config.toml
model = "image autoencoder"
dataset = "photos with spoken descriptions (Open Images, Localized Narratives)"
train_examples = 203450
image_size = 64
grayscale = true
crop_scale_min = 0.7
horizontal_flip = true
translate = 0.06
bottleneck = "plain"
downsampling_factor = 8
encoder_arch = "vit"
encoder_norm = "layernorm"
encoder_norm_position = "pre"
encoder_activation = "swiglu"
encoder_mlp_ratio = 4
encoder_head_dim = 32
encoder_fused_qkv = true
encoder_bias = "all"
encoder_qk_norm = true
encoder_parallel_block = false
encoder_inner_norm = false
encoder_moe = "expert_choice"
encoder_drop_path = 0.15
encoder_num_experts = 16
encoder_moe_every = 2
encoder_expert_mlp_ratio = 1
encoder_experts_per_token = 2
encoder_shared_expert = true
encoder_patch_size = [8, 8]
encoder_conv_stem = false
encoder_layers = 16
encoder_width = 128
encoder_positions = "rope"
loss = "mse"
latent_channels = 32
decoder_norm = "batchnorm"
decoder_activation = "elu"
decoder_channel_attention = "se"
decoder_padding_mode = "reflect"
decoder_widths = [48, 48, 96, 192]
decoder_blocks_per_level = 1
decoder_block = "basic"
decoder_attention = false
decoder_upsampling = "nearest_conv"
residual_init = "none"
optimizer = "soap"
beta2 = 0.99
lr = 0.0026
beta1 = 0.95
shampoo_beta = 0.95
eps = 1e-08
precondition_frequency = 25
max_precond_dim = 512
one_sided = true
adamw_lr_other_params = 0.0019
grad_clip = 1.0
steps = 9400
batch_size = 128
epochs = 5.9
lr_schedule = "linear"
final_lr_fraction = 0.01
warmup_steps = 470
weight_decay = 0.05
adamw_weight_decay_other_params = 0
Rows from block 5 of the encoder of a small image autoencoder, named by matrix and row number. Rows with one number within an expert belong to one neuron, the router's apart. Each number is 128 + 24 x the weight over its row's rms, rounded and kept within 0 to 255. All counts start at 0. Numbers have three digits each.
Before each expert's rows are labels from the 100 images, of 14976, where the router gives the expert most weight on average: "colour at peak" is the nearest of a few named colours to the mean colour under the peak; "strongest on" is what is common among them. Only what is clearly more common there than usual is listed. The data: photos with spoken descriptions (Open Images, Localized Narratives). In brackets: how many of the 100, against the usual share in percent.
# router: router (encoder.blocks.5.mlp.router.weight, 16x128, trained with AdamW), inputs 0-127
# gate: expert gate (encoder.blocks.5.mlp.gate, 16x128x128), inputs 0-127
# up: expert up (encoder.blocks.5.mlp.up, 16x128x128), inputs 0-127
# down: expert down (encoder.blocks.5.mlp.down, 16x128x128, transposed), outputs 0-127

# expert 8
colour at peak: white (76 vs 9.6)
strongest on: text has "text" (39 vs 6.6)
router.8:088087082113152138101111156126123089107150088149156112129148096089141136119128109148113132121108124120098094129130121139158156139104114118100145144151159099077165149127103151125125110100084148087122110129140151129116132111103160125137149174165103144102079134120166161145126138135098136168139095125106129101071145138151148111140139129106142175161143149109115147111134122096136074110165
gate.0:131141150125125108129113135095147118106156140129106131145155092136132116074119129127163082148148145150138101154116149148098083157126168133145102139137129120127120069119119142140140146157117168088106166097114113109092113157099127120174085102141113130120097188130132101096111141114173110114140186137162118170158113097103159168134129140142164110081119138097104117134121134126103115124126
up.0:094120111122119143143154117168103111128105120114136157140127104113140170113137142195137205144095106124126108123122158123189160144139106128138133114113099114150124142132111118100157128126122191116118089128162151100104145140091128150138161124104102148125196156167133155134131112125134176130163148136104100094147151123163121146140124087111108130155134133135174113136121155128168115138141
down.0:114134103137193136141138105163113137114127099126111145087126073105131145092159092121140138103144124147164087138140117147071103114127139136115098122140087143141141110101128146110095141119146100097106101094144126116145152149133098113141180159128087165099136125103097143125086123090142103100128122096123134120164086128129120110164168099141097156148136127140168135112148139090133133098084
gate.1:103122152127144101159164126083144149146121128147155137061101108162148102125175127161101067115159115160137118150131127103138134133122135136158095127139108145109118092101111128118105132122144114133129161152106127162147089116152135108112111141114114117118119116167108153108098103130156127102114131090116114126143105132066176081151158135129174112099152133111115126201143149158119135158124
up.1:125117130151139119117148108161124073117163076115128090112105146118102119143116140144119160145155130125091088179103163090178154142139103162138084143135135146091156107119135144112152139128130167157139130148159101141134116127100121120158145138099101125153116162116117146114124136174155139137108135092129109114123137072121130146149157151111154150153138113193162108113124138094129066147146
down.1:160126174131122133080153118097108163112129163145112116086150072116129134145132077122121121130120112103144117101168099144140105136131127143097166132151123154153106100102118175133126075099129119130122162104111172132173097082146136144165095122116085124125100100148141139117112133125127136151133126115113135149121185130113133144105174128141131162137165126092104141148127100150141106102183
gate.2:119166116131147146129176174181144120096161132121139143126115114078139145137117145203125131133153127110124073140141121137153125113153088136105139148120147142099142124141095110188153126147110135111097101131174173127112107126116082119141093124120119142091098119151145138162099108176100143164174099112149134120140146134156105136091114116121142148100130158101143150122109128116148112131165
up.2:120105097131106168168115113121113125128135152162177120121138094097152169143106099122122164123114094135160111126112123135153140087151137122137116180081176150123156113118105114120106108117137117120123108138127150133155137129085167140121156140082147139129142140148147123133153119123118145180127148118078129107174149145089133100131104122133104168093109143124095147115146162110194103177160
down.2:133134110154118140144162144111113144120158107155150100113112132101135183131106140099129150130141122104159135108089072141154097115135129091153155176130155169117156129145167105105137118139144125137120112098144158126132144128131122061086131107129154085108134120126163135153082082126146148151143126109090116093164137121149129106133112131081127145138165107097111105155127135150177095140180
gate.3:156132148150117129105120125096125155129143131100112127088079098124138100132137121124132098135072123120148131129117128117136114091114158132191069133111121127130130130098113102158097118134155110149148161096127112156126132128152169168148137121123150090128132119108069132116114110085143113139082127153158093130147080142106120102178069133098125128064128113140125117098115140088116126166129
up.3:092082119166131145142058144104134130100131123112142137088090108160189169122124143110117160123112140134122134144091146099106118127120129131140133159143117196082136110155102174120145124135091125126141133141109123138128184173144112135073136077087144138145139153109134105132130083144109163135143129141109132129138110131107135104146126118112120144103139149121141123103117120099179160137091
down.3:132152123101162126108168150105101163137147115142124113177194092119108074141124158132130139141111123131121070130160147163115153113090124138109111111144122118188109152134126085160105131144153127116097111134148118151131109139101126132153124177184114168117124073147101111110120146098125080138140133142121140147111145138117143121104139136166089118166141110140106156159127142144081129126137
gate.4:192133108095161179092122114129127150083149112139159077154141132125100089132113144142119141137149148116123137133128096124121150099155157132177113102150148068117114127128133125120147130156134152140150101167145103155136147141107126125094085127153099140118129103120152119074139094101139108136115093161152126118167147178107141151152147107094171128115101168162133146120112131100131092143124
up.4:116137149173090083143135153104113113185093130116103181084081140150132137145137084130142126108111111133129130134159145130119109136116100102080148126113122167155127134115161130110118123104098097132075140113099145084116129120165141140137188131122142119116144130148123147157105160166119161155129140096133135103118113090115100136077126146146126117119124087065119142139142119170130149128103
down.4:149112124111102154140131092154130073147123099111120156138144128153174151164120127126108114068113123109127116107182146144096106144119093125122168099140147135131133085095135147192130100098140129093131145145139142179130130131092122112157152119122135121153119190122107090116143175142112105134113188134135129132136112129105098090083123147158120135162106150107116124098132139170116129112110
gate.5:146127130144137085154144092148129109119148118153135125129103176154131141101153187144134126103118151136125151147141145119130083136121100148129128153162111117163114125090124128179119152122121085145108098152057135126143153135185156144090144096152133116140162127123123130079159136141172167060120139117181137128115149113102155108137125132135116143156149155133146117115113140150108078132123
up.5:114164138127112131167083076157106116108154126143145120124154147152150119132159158155145114104101188124112140119110135106165118162104106132132119138165107130145103094119136113094148133142110147103099154177103117117160084186158123096095166101126150123158116063109109133108111133152107126128124175157141099123112142105122153101108148163144151117143127112128149109123114134140069116114120
down.5:128128130103114128121170157136150087139140108136101123134128083093100145150126120102107095165142146135090135123127097124128144130153150115178090168132157127135180161135104123096163118151148127165110103100144095123118096071168153135128108130112112098115135128133167146152151075130154141131132087116122170113114136196151101144136134119096127151102149128131082141178131146145114146114147
gate.6:109159131137137138109115102117088078124142165155153114126133107102116089113158100084149116097103117137113180122147152130114110095137157143154135133153108103125135131134136076128126145123130144128118096118157067115174125082146094151121107116154119140096139170150106113108144136124146151125074124111086138114140111148111112096142123147162131066114131147146178096168143116126142175108141
up.6:137108097107124131094096127129107117142140136102126124130158175152120132142119105143126147124111152114159157125142112097148079085111114105131135097124119110132134117126124086106140126122063166178106130163141125085097126123188141144151133116082093119103107062104167137094099117097142092101117135153141119126109141085130122104155133128099145121123082111084121159121146168156122128151126
down.6:121167093126166133146141160122134128139108117125114134186117136143155134122101152109134119110142070145131145132135157135104132146149144133140113135152125108093126184117173108167090101087140130110106144117134115144165156113114081073113147152148102130168181168131113093149128142140154181160106141148132171072160097111124125106116124145100101126134103124121126127160104113144123108112096

# expert 6
colour at peak: black (93 vs 25.2)
strongest on: text has "dark" (29 vs 2)
router.6:095172162128108087150142112144171122186109177070120159131058145142129153146124134128114140129154141148136119095163153074077153141176145146100134148117109134141118130122168094134121136150140122112131143124121128099165163130110138125122130104129137120128132140120108126131143123152120119117072134147165138138151102127131114144104150125145126110066109088135121104148142156164173140165114
gate.0:113151139110123106115091074123142131116149147123088146144083128159110124120114082120104084160089113109122130146109106129097110193141119111116119161110157145090081141119157167125099140098153161123108129091133106134115144121134166133133168099111167138146144100092101134147116133148111161147151136081135122138121132159109125141144101110146103145101137139081095134130074128117082138139161
up.0:174090132134138127125113114080138136116124162107155158131153129140144132105082168191098147162102156140122135146109083120140130160136150119131154135137157135119131125104119097143126114150116105122165160195142123092142135163106141110095115086122150172153144165145125095116151111103112128156110107116110101158130115118123138083136138153147131113132142132093092118129072149091171090118143
down.0:176122158099139149142172125108142158161167163126123124103156131133125158138110151163134119156138135149101157140102125115174120127138107117126137162135142119127122154130090106118142106131113069178137094136116158113117106109152100133117092098119142141146115156154150088137078104084083172126123143112092160096108146139144118091122111141138145081118144164136151140149093184132154126148143
gate.1:099160126145153116115129081146133115145095136119118107074119130130108118115097126100112144130144172156107125182157136129116156130141114134110140061116128165101097103127144138147169134137110146094127182112142130108121155096124121110145138160176119149091108119127136161137136121171127144121139165168174147167103149151122095151092095112106139100118120129152145142138125112134096162168075
up.1:127115148133147111093106152172132111114084111122119100116102107176135162131107151121169156130145129111125139147153155138173132138144098165111149130105114145127164138131134128111161128067094151137127102114106143121123147042154116122126136138117103113136167101106143156113120159164151137133110118176132170114101107095169147105161115142099135097095115118096159126119148080119133130144092
down.1:137137154086147129144103139128103140128121115132134114109099102146099136111150142136111127151142162146088113149127169139124129117139139128140131082101116132090150154131109149104143131133108154101108117132157145142101113085113144158138115134130084159162132131068161155127184115123151133112145141173115145116152127168148085096125089125080094094155114120123143137081178158134085127197135
gate.2:114184117135139117104147103135137131142131157111127160144118153144150113142131114175110160080114132114091119126135158127125109110130092127064158180107101173127104152138135088080133122185127086118116161143080115168165140149153123135134107116147125159119129097113135137101095167119103124120076129126165120116105105116147089115103137151144155144107102125107169129138122112118151105158147
up.2:152098131150145091099128159152115107151082149153151092089105150134122135135135098132137124064117158125103135124125155122148128110137140129128137113117127155156099104139169169121096159112105142114128129114133157111118135142128137116178174131156117166135083132149156090132147156138128127126134154153134150145122104106141079089086100159144168139069124109131110115159070139111099113153089
down.2:122101100098150192075171114117144116070159122166146105185141115113108079129113118110145105119084110129133162124124075157078144104110153084178127113136126122148130116102127125147118152161126141124133143124128115108155123139105101106127100124136115118123140147149093112121134082154115119130118144108126118150144135175104153108129166114169141136186147142118096133106132124138141132089115
gate.3:191110138120122162126106106100133166096116136091123131124173135119122153105119096181106123169114184126158159119084104161151152102154148079159122120191126148132122148144101122157121134140158153139143115147146095163099105146133133136118108093120133140102136090098123082131123117116152145117131120101134112149106180150110136120122132085114126110126131174158131139145108120134129107166162
up.3:116122145118126183107093129095185109137129115159101126143138114122121150127151141159108093171112147129146143118105091137128145120142128073153131134161155169077101142112112139130135106086135120148156129148122083111075128115124142151108143130098140091095106132135140105144123120127100186115191111134139111161090144146089107104124112087114102116130126169129151145122102155100084119127142
down.3:124119113117119165107163122135115099131123109138149078163152107162141148130131127125163105155115143136133165150121085175110140122144119117168116096144156164140158131161111127083119115145107104153107103095133107113135098115090109129084092133114114119123124134165123118122158087135136139139190114094116105148107136167110153107141165114155123127196133151132154114105110194117132114084119
gate.4:079110094131102126131118135133115091162140161140132127135093145174173136101112141098127170095111126129115115141150129124139154177134096164125111149115141170144130102130133147134149136138112134128179143080141156107116148116126127106110161102116121150175107160138197132147105115078120158121117138125124167107159113139139125119104110155145109125087152118099175135103109112127132181111073
up.4:097116104115107127124102139133147118133098130146119142133066152140091142113113109115113136145116120101112136152100146112135144174098101115131169181071136134109153090143119161124130137130116163162119114100114114134122102175142151129138180086118156120136097180132133150111105124108099133151142141124073168091173086140136170125136134117156104144112177119064136121148126126111125124127144
down.4:075137075159067142179157106110162143124104115139134134151069086095144144110155100125142165113116056136114111120136109152136120131122140129138138168135148115137122118135137133103128116149100103173126142113135118092090108155126106147106125138139165107113134151161110130168134109184129125152113133099128155141174100150128117125108139106134120137139143109083121153118100121160142084105145
gate.5:136111156159122105128126126138122100144167172157132121094127129167159181119160150089151133151093133155132130164111070127110127155138120121091116087114105114111099072143164142134152097105129110137106096135157156111137149125131123108095192115104151104123086141121169107097093127148134131104119127130189122115116116144127115113126116089114160109122120106103140123076141126124143177128119
up.5:128139133144118162139136170142147145111149202179124130087118127141138148085103153077118108156133145143118127128168085140137125148153141176068088104120109139131115115122153115139128156091116140114080118116113124146118104138126093143092132132097128102125132150151152104126116149119114093103107141117177107105114119135159151106112145125123145088107128097125129099071130115154106183099124
down.5:092168166096123149140143137133120129122158179143119124108137141151166140114125153096099141162084144124103108153106095142149131147176136122129116112128171095111110126081145114167171132095145155133110133119122123125150124088163099145120131144101128143153105170118169105102093139069106123117102117115143127071111106121128109133147153118132111133129106143182138109088149128135078141082124
gate.6:106125127129143104131127112088125127139157102110121165156149108120122083118145137179088152154115087094103082117119125118069133164115105120135136145123130088111165147133118156129118132172135118125134143145121114111142183095118153116130120104108114154148120201159097170131113117151121123156089106143130080135110099099135126116120152171133142159111076145170125098160149130105120125124155
up.6:138135111126107094120106121161119115133112156171129084082116124130133193130114110098139120092102170143129167169152163134170112129148104134105148072131134169150098107120140148135126127105123140159114126132142167120115101172152122132107161120147137106149129132097171105121107154091138153090161184127133154126144152138126125150097105094125152089145171134083133163113132121136150137103108
down.6:174133076109156127098109098106096119119101115187112133134126118133089134147118114145128130158159141131110147162110160141107120128094137112145144134124113147106147079135114142102107156142112143141151156088153111151133122131111159072156150149140099142111173087105122141155166158128159128114183133121121164110151140103139124132147062134129100117112133110067104162138134111114108161141103

# expert 12
colour at peak: white (63 vs 9.6)
strongest on: text has "white" (34 vs 11.7)
router.12:150138118151152140119138126118106123151078109130136135144098115132078128104116162159141151126109136127151130158100132126081107147110151093134150191087132152146139118112125133092140158162116135178159155129117108109086141107126142119128140051103110137139126114159101125105130101127173163105147109119132168160157123122084113150092140151155132127091073139170114113133122144117147096114148
gate.0:133154183124089052177124147151116136134110104155080095115155145144138101133131144127119116091167134129129154128117140114130131151096152082163134097117133122100155086157136116156102121134136180124122088123120133105108104106149133127113140117176169094150129130132114159098137120136135128077121159122133159149138125119116151191103139115145152111129141098151126121147112114146145145107187
up.0:138144102115151147110159149099143115089099074154136176159125131107133072108148101148124135101116102085126139126108111103170136145121158097136144147150152095085155108106110163108137168108123157129108140117110114098109102100130172134123130093118109148081096094129120091131130130175115128129133093136139162110132150114103089109128183158129126158149107137106108149146131089107143102139158
down.0:114143106165131125120107134103086120153170162098143105138091184109091118166105158121114172136149113127142151108133152120144122152114143077119109126062180111125143114119111094134123093136122108110129143138123103106126143126129121113140121137129166092152129181134098157096145063103167124107105144156159135105165113122119130182143117147122137116117129140163136101109121142125184139136149
gate.1:144089079107143178109133140091099150133127109150136133125128125124089164139122138129191128168136133110157130128128133112142109092150080151154140138146118153169135161157100111115128181132120119154102144092163116175158090139112123124163074138106090163154166145087136118185118145133121137168148110132097113117107131115138120102152105138113089110102147127137132145158142115133101127130110
up.1:141151158121111110143153129100126171120123146079109142124147117142131110094131137138107143120119113136096120163123136129113145118146111123116128115116117149152169134115143088158137119150144122129144124177117141100115122116127169123071113088166134132147104143160135137120132088142122129108085156162122128115150130172161066118129168117124154105159077128100059153139116205147149130158163
down.1:129156124123125149146135165060146102128079153131130170120171140129141087129121101114116106112179121120076117112084136087153133100142112139104118118137117083133154123114115095194135102139141131104126141155127150116154110123094152132109155184177099124145110195121129132142139147129106105142133157141143154130125176131087095123149157155126124122112125110117093130125154128144135107139142
gate.2:126145141139142154117142147149145155140156139102136170145144162122054088093145121167134144173099096111131104118106145133089154155170115101111136179124105127132118163117093113121155174139136133113129161133089101106101113113129096125147138097113115133106107149137127082130124139144107142129147105121176108151056123123102109117136135133167127130129068118132138104114106160135082137148114
up.2:151119122116115146114157133143121100117132111160138128106117150145145145154117132100132129122184133130157157089145158090166094082122155117137102111073121126131160123134120129080124117098116147104161087108105131180146104093142088125139125168128157109099129110112100139073134102146148101109142125142066097097149091119122140143184122125108146120115149113141110142141179123138174105124136
down.2:166110159110116147124133112117102081104103098123127137128139108105111171158161178073147112148137110109160145099147138138087149112128167127130140113089118162114156126115118110154097131122140144157143125154138094160133123161119138140126134117152131108133157079135099144130105103101148150135141141138088152099205118171092156105115119121126119151143162182154111138119165138132141090103096
gate.3:131141141150107130104141137166104089116110132103115064132142137127140163159107137116100114135147130141096180099141120131176150132120150091128122083143157117130111122151114105152134129085101140119143060132140155133116116080135123128120165131149142106085120150127157128091148135075155166093120129118153175127152103142123143131092136110118169148149139123099195155123102142122128153100116
up.3:139069183123085136148151149120106129149093128132119090131123157144101186141124098113153126170109148161154137151110110107152140098147106114129112141156115121151123146144115145126124137100120110125102134102116091102104122074131135108167128134131119113106146120091108090170138168175142172097154181164123121144094158067165120152130114116126089115111101131131112144133116132134113128139106
down.3:110140101103145147117165110084126116138111135115138154164152143106118098146124143166175101095150159129159107144138120197083122126158135088140155136143134132115164097150161113131099109134141152072126126134155106149111137156087163065131118112084143149125119083103133114139124120156141130122146140150116163127120120090124138159090128108119090142178142145132109132108145098088141148113106
gate.4:103119109188128148144106115152138088105125079135134159194149082118111137096125102121161153131140093124165117099133170110080100152086101151139144138121127152147115144156107112115128142192131128184081157129132108103124106158129108130140121127120113125157126135107115132171135122117109155149144113139157132149099123121078140121121109109170115177097119148146146113157135123135145115101153
up.4:103155135114104089126177113122154131161123161133131123113096167163134121162114149150125109065130148114123124132125124103180140086134131114092111119121120100167161125146106121148150113089111123105131105132123161122143122082127129123098128114140117141094150115148154095093131148192143122070152143163136098121109159105202098137114129135102184112152128126130119173125117127103121125127124
down.4:135151180092129079146173162112165140157119189082154173133101157091129140156178161140098113125157123137099143106100128123169133111158142115119133138132085070115123151139108117130150103089164128137142099168095141143127134144134112143103110125123137123095110115152133139113124125141135109107116134157116107144142138092146125122083109146099128109107093135141171149099082143148142116130113
gate.5:169158155087109091138140140076120189179069175103127175126102143180089155145118144160135116128164133118167134137107127110139121092152146119100121120132105138191135121127102098135113106124152122160131143162101106137111095106124143121132122124088126123138144116162125085131132122180144149106152136130104123129164132134154097132115108111123101090114098100140105126146127147131136124116149
up.5:147146151108139119144149091117157154117104189079124120105144076115182121126129127141125099159144163151115116113117111166132150143141168120133103138165119085110124135135090114149100137115172132132137144138125127130126092133136138124104134075145132138096090142156130130105107124108099111106077139113149119097160131157116101133172141112107153063148144106086087133146126179154122142123107
down.5:105088133149123181129157099154161145142152078126142105140106154102104161136129154162117153108127140106125135140177132156078110174104106153117141151048145109132118112100177140144146093100133129093112130126142158128132150148129092137141109094136152118179116134079125131159114134133121159126083155124090122122110113112129125113112088132116130164156157155114133090134157122130145108118121
gate.6:112136129091130135155148118152107101148120142157133119134112166098107102147144131097110107124124162177116156094144144099168097134126112173130123126139091073115108166117118121139115168122125117093112146098118117118103092132163100125083135125104139112139102136094125113138122138161124104148113126147158080117104118124083157121158139129130113110143163067149179102119138138182094158091092
up.6:122130107152137080159143116125118186141162110093113145103150124105121152131112150115128110076102113134130154113146095116117131101143159161116129134090116139181136124164147134176153079114109126165131140142160157126133124084137142113136106106088119124071151089126156101126114132094135130131137159141146105135109163179153124138125119103130112126080132146132122136138129154162101196092104
down.6:145125156102146153109142170163108101070126149150103110127148115130157101087157119144173096150102148153121116147147129153114090115153113120169145134134112137125171144155142104073105121133153134155128117112124142116115117218125133190125128108153146135137141135143103115120097137168108143135121118095130102115136105080128157120122089131143101086120108145125147140135169110120146077123126

# expert 13
colour at peak: white (60 vs 9.6)
strongest on: text has "white" (35 vs 11.7)
router.13:095149153149163142119094145158110118149157147153152131129121097199126152181121152132151140172163133184154131132107151131098082124144107140124122106104120163133086134095107105117148133143112099136148152138129127139154156115140120116170139119107123139123137129123123131094107152058092134137176124148138131161126131110109122118173078143142128103138110133081145142092140126105081107145109
gate.0:154117139099161092116121103109180139134113160097122120128162109112114124112133124144149131087120171102087095107144167145118191164163116119107100116151104103092162162130163124148137141128169114135126135157133141107122149131129149137130110109139086145119108102146142186090112123103132112137106130115092163112132181129175095120111142128124103135158077150129096150120159077113115126122135
up.0:151123159134129131168115115093186158159126145103109119129123099093125126083143107170122089143166170114111121147117091132101158111177133097172109146136123113091096130139147111140133122151167084115106115153141074127091138180118119122118091118110153127165140102134126099131128085133129127124104167155112113157132172148121129130103106090152128140146095154137088135163116109114125122150142
down.0:137138090131163137142131113134095133129142101135131118119127114046144137150097129095138110165178100149132143108096113106129115115150139107154138114110156139137120120154085141157123070143153158126143194120140118157092113124122108111148117137117110111072148150132155119162138104122089113148146136114125110143087112135084115139128121123111174137108169160108071105113081153128115159121148
gate.1:137102107136125165128142079102104155144107123126101178125165130101136159126133079135153151128123144119114139131132106137093129158172168118180131181123146115128131104162113095141096113128151138172115127130130112135113126141087156125075097098155134133113113165131118095135140100124112130103076116110142114128166139178123115123118132115173111083137125108099093093142095152117181152105134
up.1:123092098116108182114130159149164090125119168111129107166151184130118099112110144100141157103107133118130136150092088142126150119146175120126108134122134109109153089135129096105131129090136106160170057141136125125135156106133120145095113121093119134117129116115124091104171085144122161102125126131113087114137102158123103116151129092130129128100092164124157157103115115123156145124072
down.1:113173129158157104119143123095113098089101141163115135062173090120134092099168133116105092142153116138160121153117123129142143135127139124096142075146112129137129098145125154131143123125122158106101141136161103164156128110128147139177125144145120143101146145083125151113168170128084119141168117121144155136085131090134116124120151116108135168103116076133128112165140091093125124161155
gate.2:146118136124138183136151148136094118111124087105136121119144174143164113132151159122119100153116122145149160181125104097119100090128142195133134125155207174151163120125141148137147109130109117113111143101101132125140120122141096129144109127107138096143154160121126100151125106146102150086153098119129130100115087109153173118146160114119141138088090095124160125089122124123149139159093
up.2:136126137122126127155126147183119145164125149109114121104115182154097140128142122107157136133136108124123147118158121124133114093105135138122130112135142135186164150107103109122140083114114150147170091093126159075092143099143160136156121146140131121121147059101152107071149135138141118084127153141164155162133120142120118159127144107120113115081115075146151154100130134119173175128114
down.2:117120104147151092133174091140125141154114129110163117133106103095113105102130103138139127184090125134081146121116130162162152139124101110161112142134088096147089151155078103114103126167126117147143124146143140141103120169142128179130082139170133131135116152158146150154163130130120128133118132112076096149126144145109126140117095157129167088172154173105116132122097144122122106086156
gate.3:153149098118122145093147117121128159116107134122128161169188092144137151130130120160125150129061159145153134114111146157127111170082159135154125122182122143137168179138064124149107129139140130167159113106123118167116094111148114118136104131134102122180143125104133119103114152085096179111142100122116151081123116129112106124126143123141124133101151146155134117142139120117117108073121
up.3:170100148135154151146133118101126111120150138166117121125091099157132122122128155096119157123153120109150116180085090117153146085175137136148150142111143149189088096122153116149147112159113094123152144131140109114144169154113145116107117101097116167098150093158151109132146093140142119153125147122103131160140113130160167098140128122094125110128108098081096146094121154104126125158077
down.3:144106096169140158115136110155108101120136122101137140139137138141144132136118139111150133161117108115142114130069096128111157120133162138183140122138135166144138116185094109163166084134139124182158140108136127133144151102103107088117109129083137096149137087152169123087155135125138148137165143131097127137105103204139141131145126092111147153134110159143149114099078118119100103115116
gate.4:141136151132126151137116130124107101057125110132133104133129122114149110126143157143123113167139154133105121155099118088112143095171122172082137133098167193128115107144161155144120126152113100116117157120125118074129145151149126138081145113132111111152170132119152134147168123149123108147127096133094110132114093158153155075189137087104137130109133115100130095073125138093134139143114
up.4:117120134123147166101150106121118117206136164149133167110110137106103140145134111114131176135123148174144142138126130171121117120130161131147161136137095099111125141122094087126141163089143133103126136070126113103118104107127127096162108115098125125126080103089098146115087127158126128112154155135150134099142118079105105147107148146134128088110116095111168167141178119140170112150147
down.4:159141123096114099143153123119125103180137145118114166170105133107086131160145156133147164085145104102125162117173149170139108186133137109125119199089105134111129120115115142156129121136164128130117103100145117175128112124124123083151106136112142105067100148141117072113092143130111151131168135121098141120133090117120108107102106162110146124140133134098153121135128137143120139083114
gate.5:124171104113106182106110153133175157132132105091128169125106151136120099164105109105087147130103145111086111143153137100132116126128123139110144102155167122122145111143156158109133142148128134113117193140113109150113123139129132172117093132130095141165126139109104071118134119140148105125101118155146133123171101103140145118114114158207110132115119147160105104089090138115089111120094
up.5:198114133130138140145177124107167158092144128143110155097105086099163164116109109115140116167138109133132093109169114125126111120150112160098148122123107092184104121105135149158136125122141152150110116134130124138139128074110146142111147142151097176108157082129151093127104148146139128131109147109181109160142120120133142091109149129106160103138106140111132070125149108176117135151140
down.5:142091152122096123154096132143117150115109182102137138148113170102122129106139110161135162100130145097110093130105175087111120127145131135132155129109122113136135112151153129086150174152135147100104137070145159097109120143140100140115080074090133104119119165143137136153125130131116117164171121132091112154127116159132122120096049125139107118119144138102123161110126112116153089158104
gate.6:104151139118136152123098156138140136174133171145120125107138136090156163118127102111128124183088161130148122125086139164135130119165150158104121203104139105115122141123115144157151106083123101126102157115141158144154160129149105125157142107115142136129133167123109116169140151098097110156152128111101126124124109118160151094154111108133104132132130134049110111130096104126127093153074
up.6:112139142106086123151149141163141123145143147140110140149161089112113115122142127112106122187105106131139114118094102152116113155099144119117155121115134080105094122112145093136108137125124098143112150139120145173097155147163123123169107150111212087131109116121143118117093133104097114155150128135124110090090138129175123125121126129172130117149166098095137161080150107096124148077151
down.6:166147134143114110129117134206115157151119160144144127101139116083103140120154083117088126152124097127083121115103155160126120142141140111116149118077122068142154150134125148122172085112111139132127149098115142144120137099170124157095099131121150097158138126139141160079136137149149125160203137131118115093129104122184097116104126132139151119103127133135127146110107121151137130104157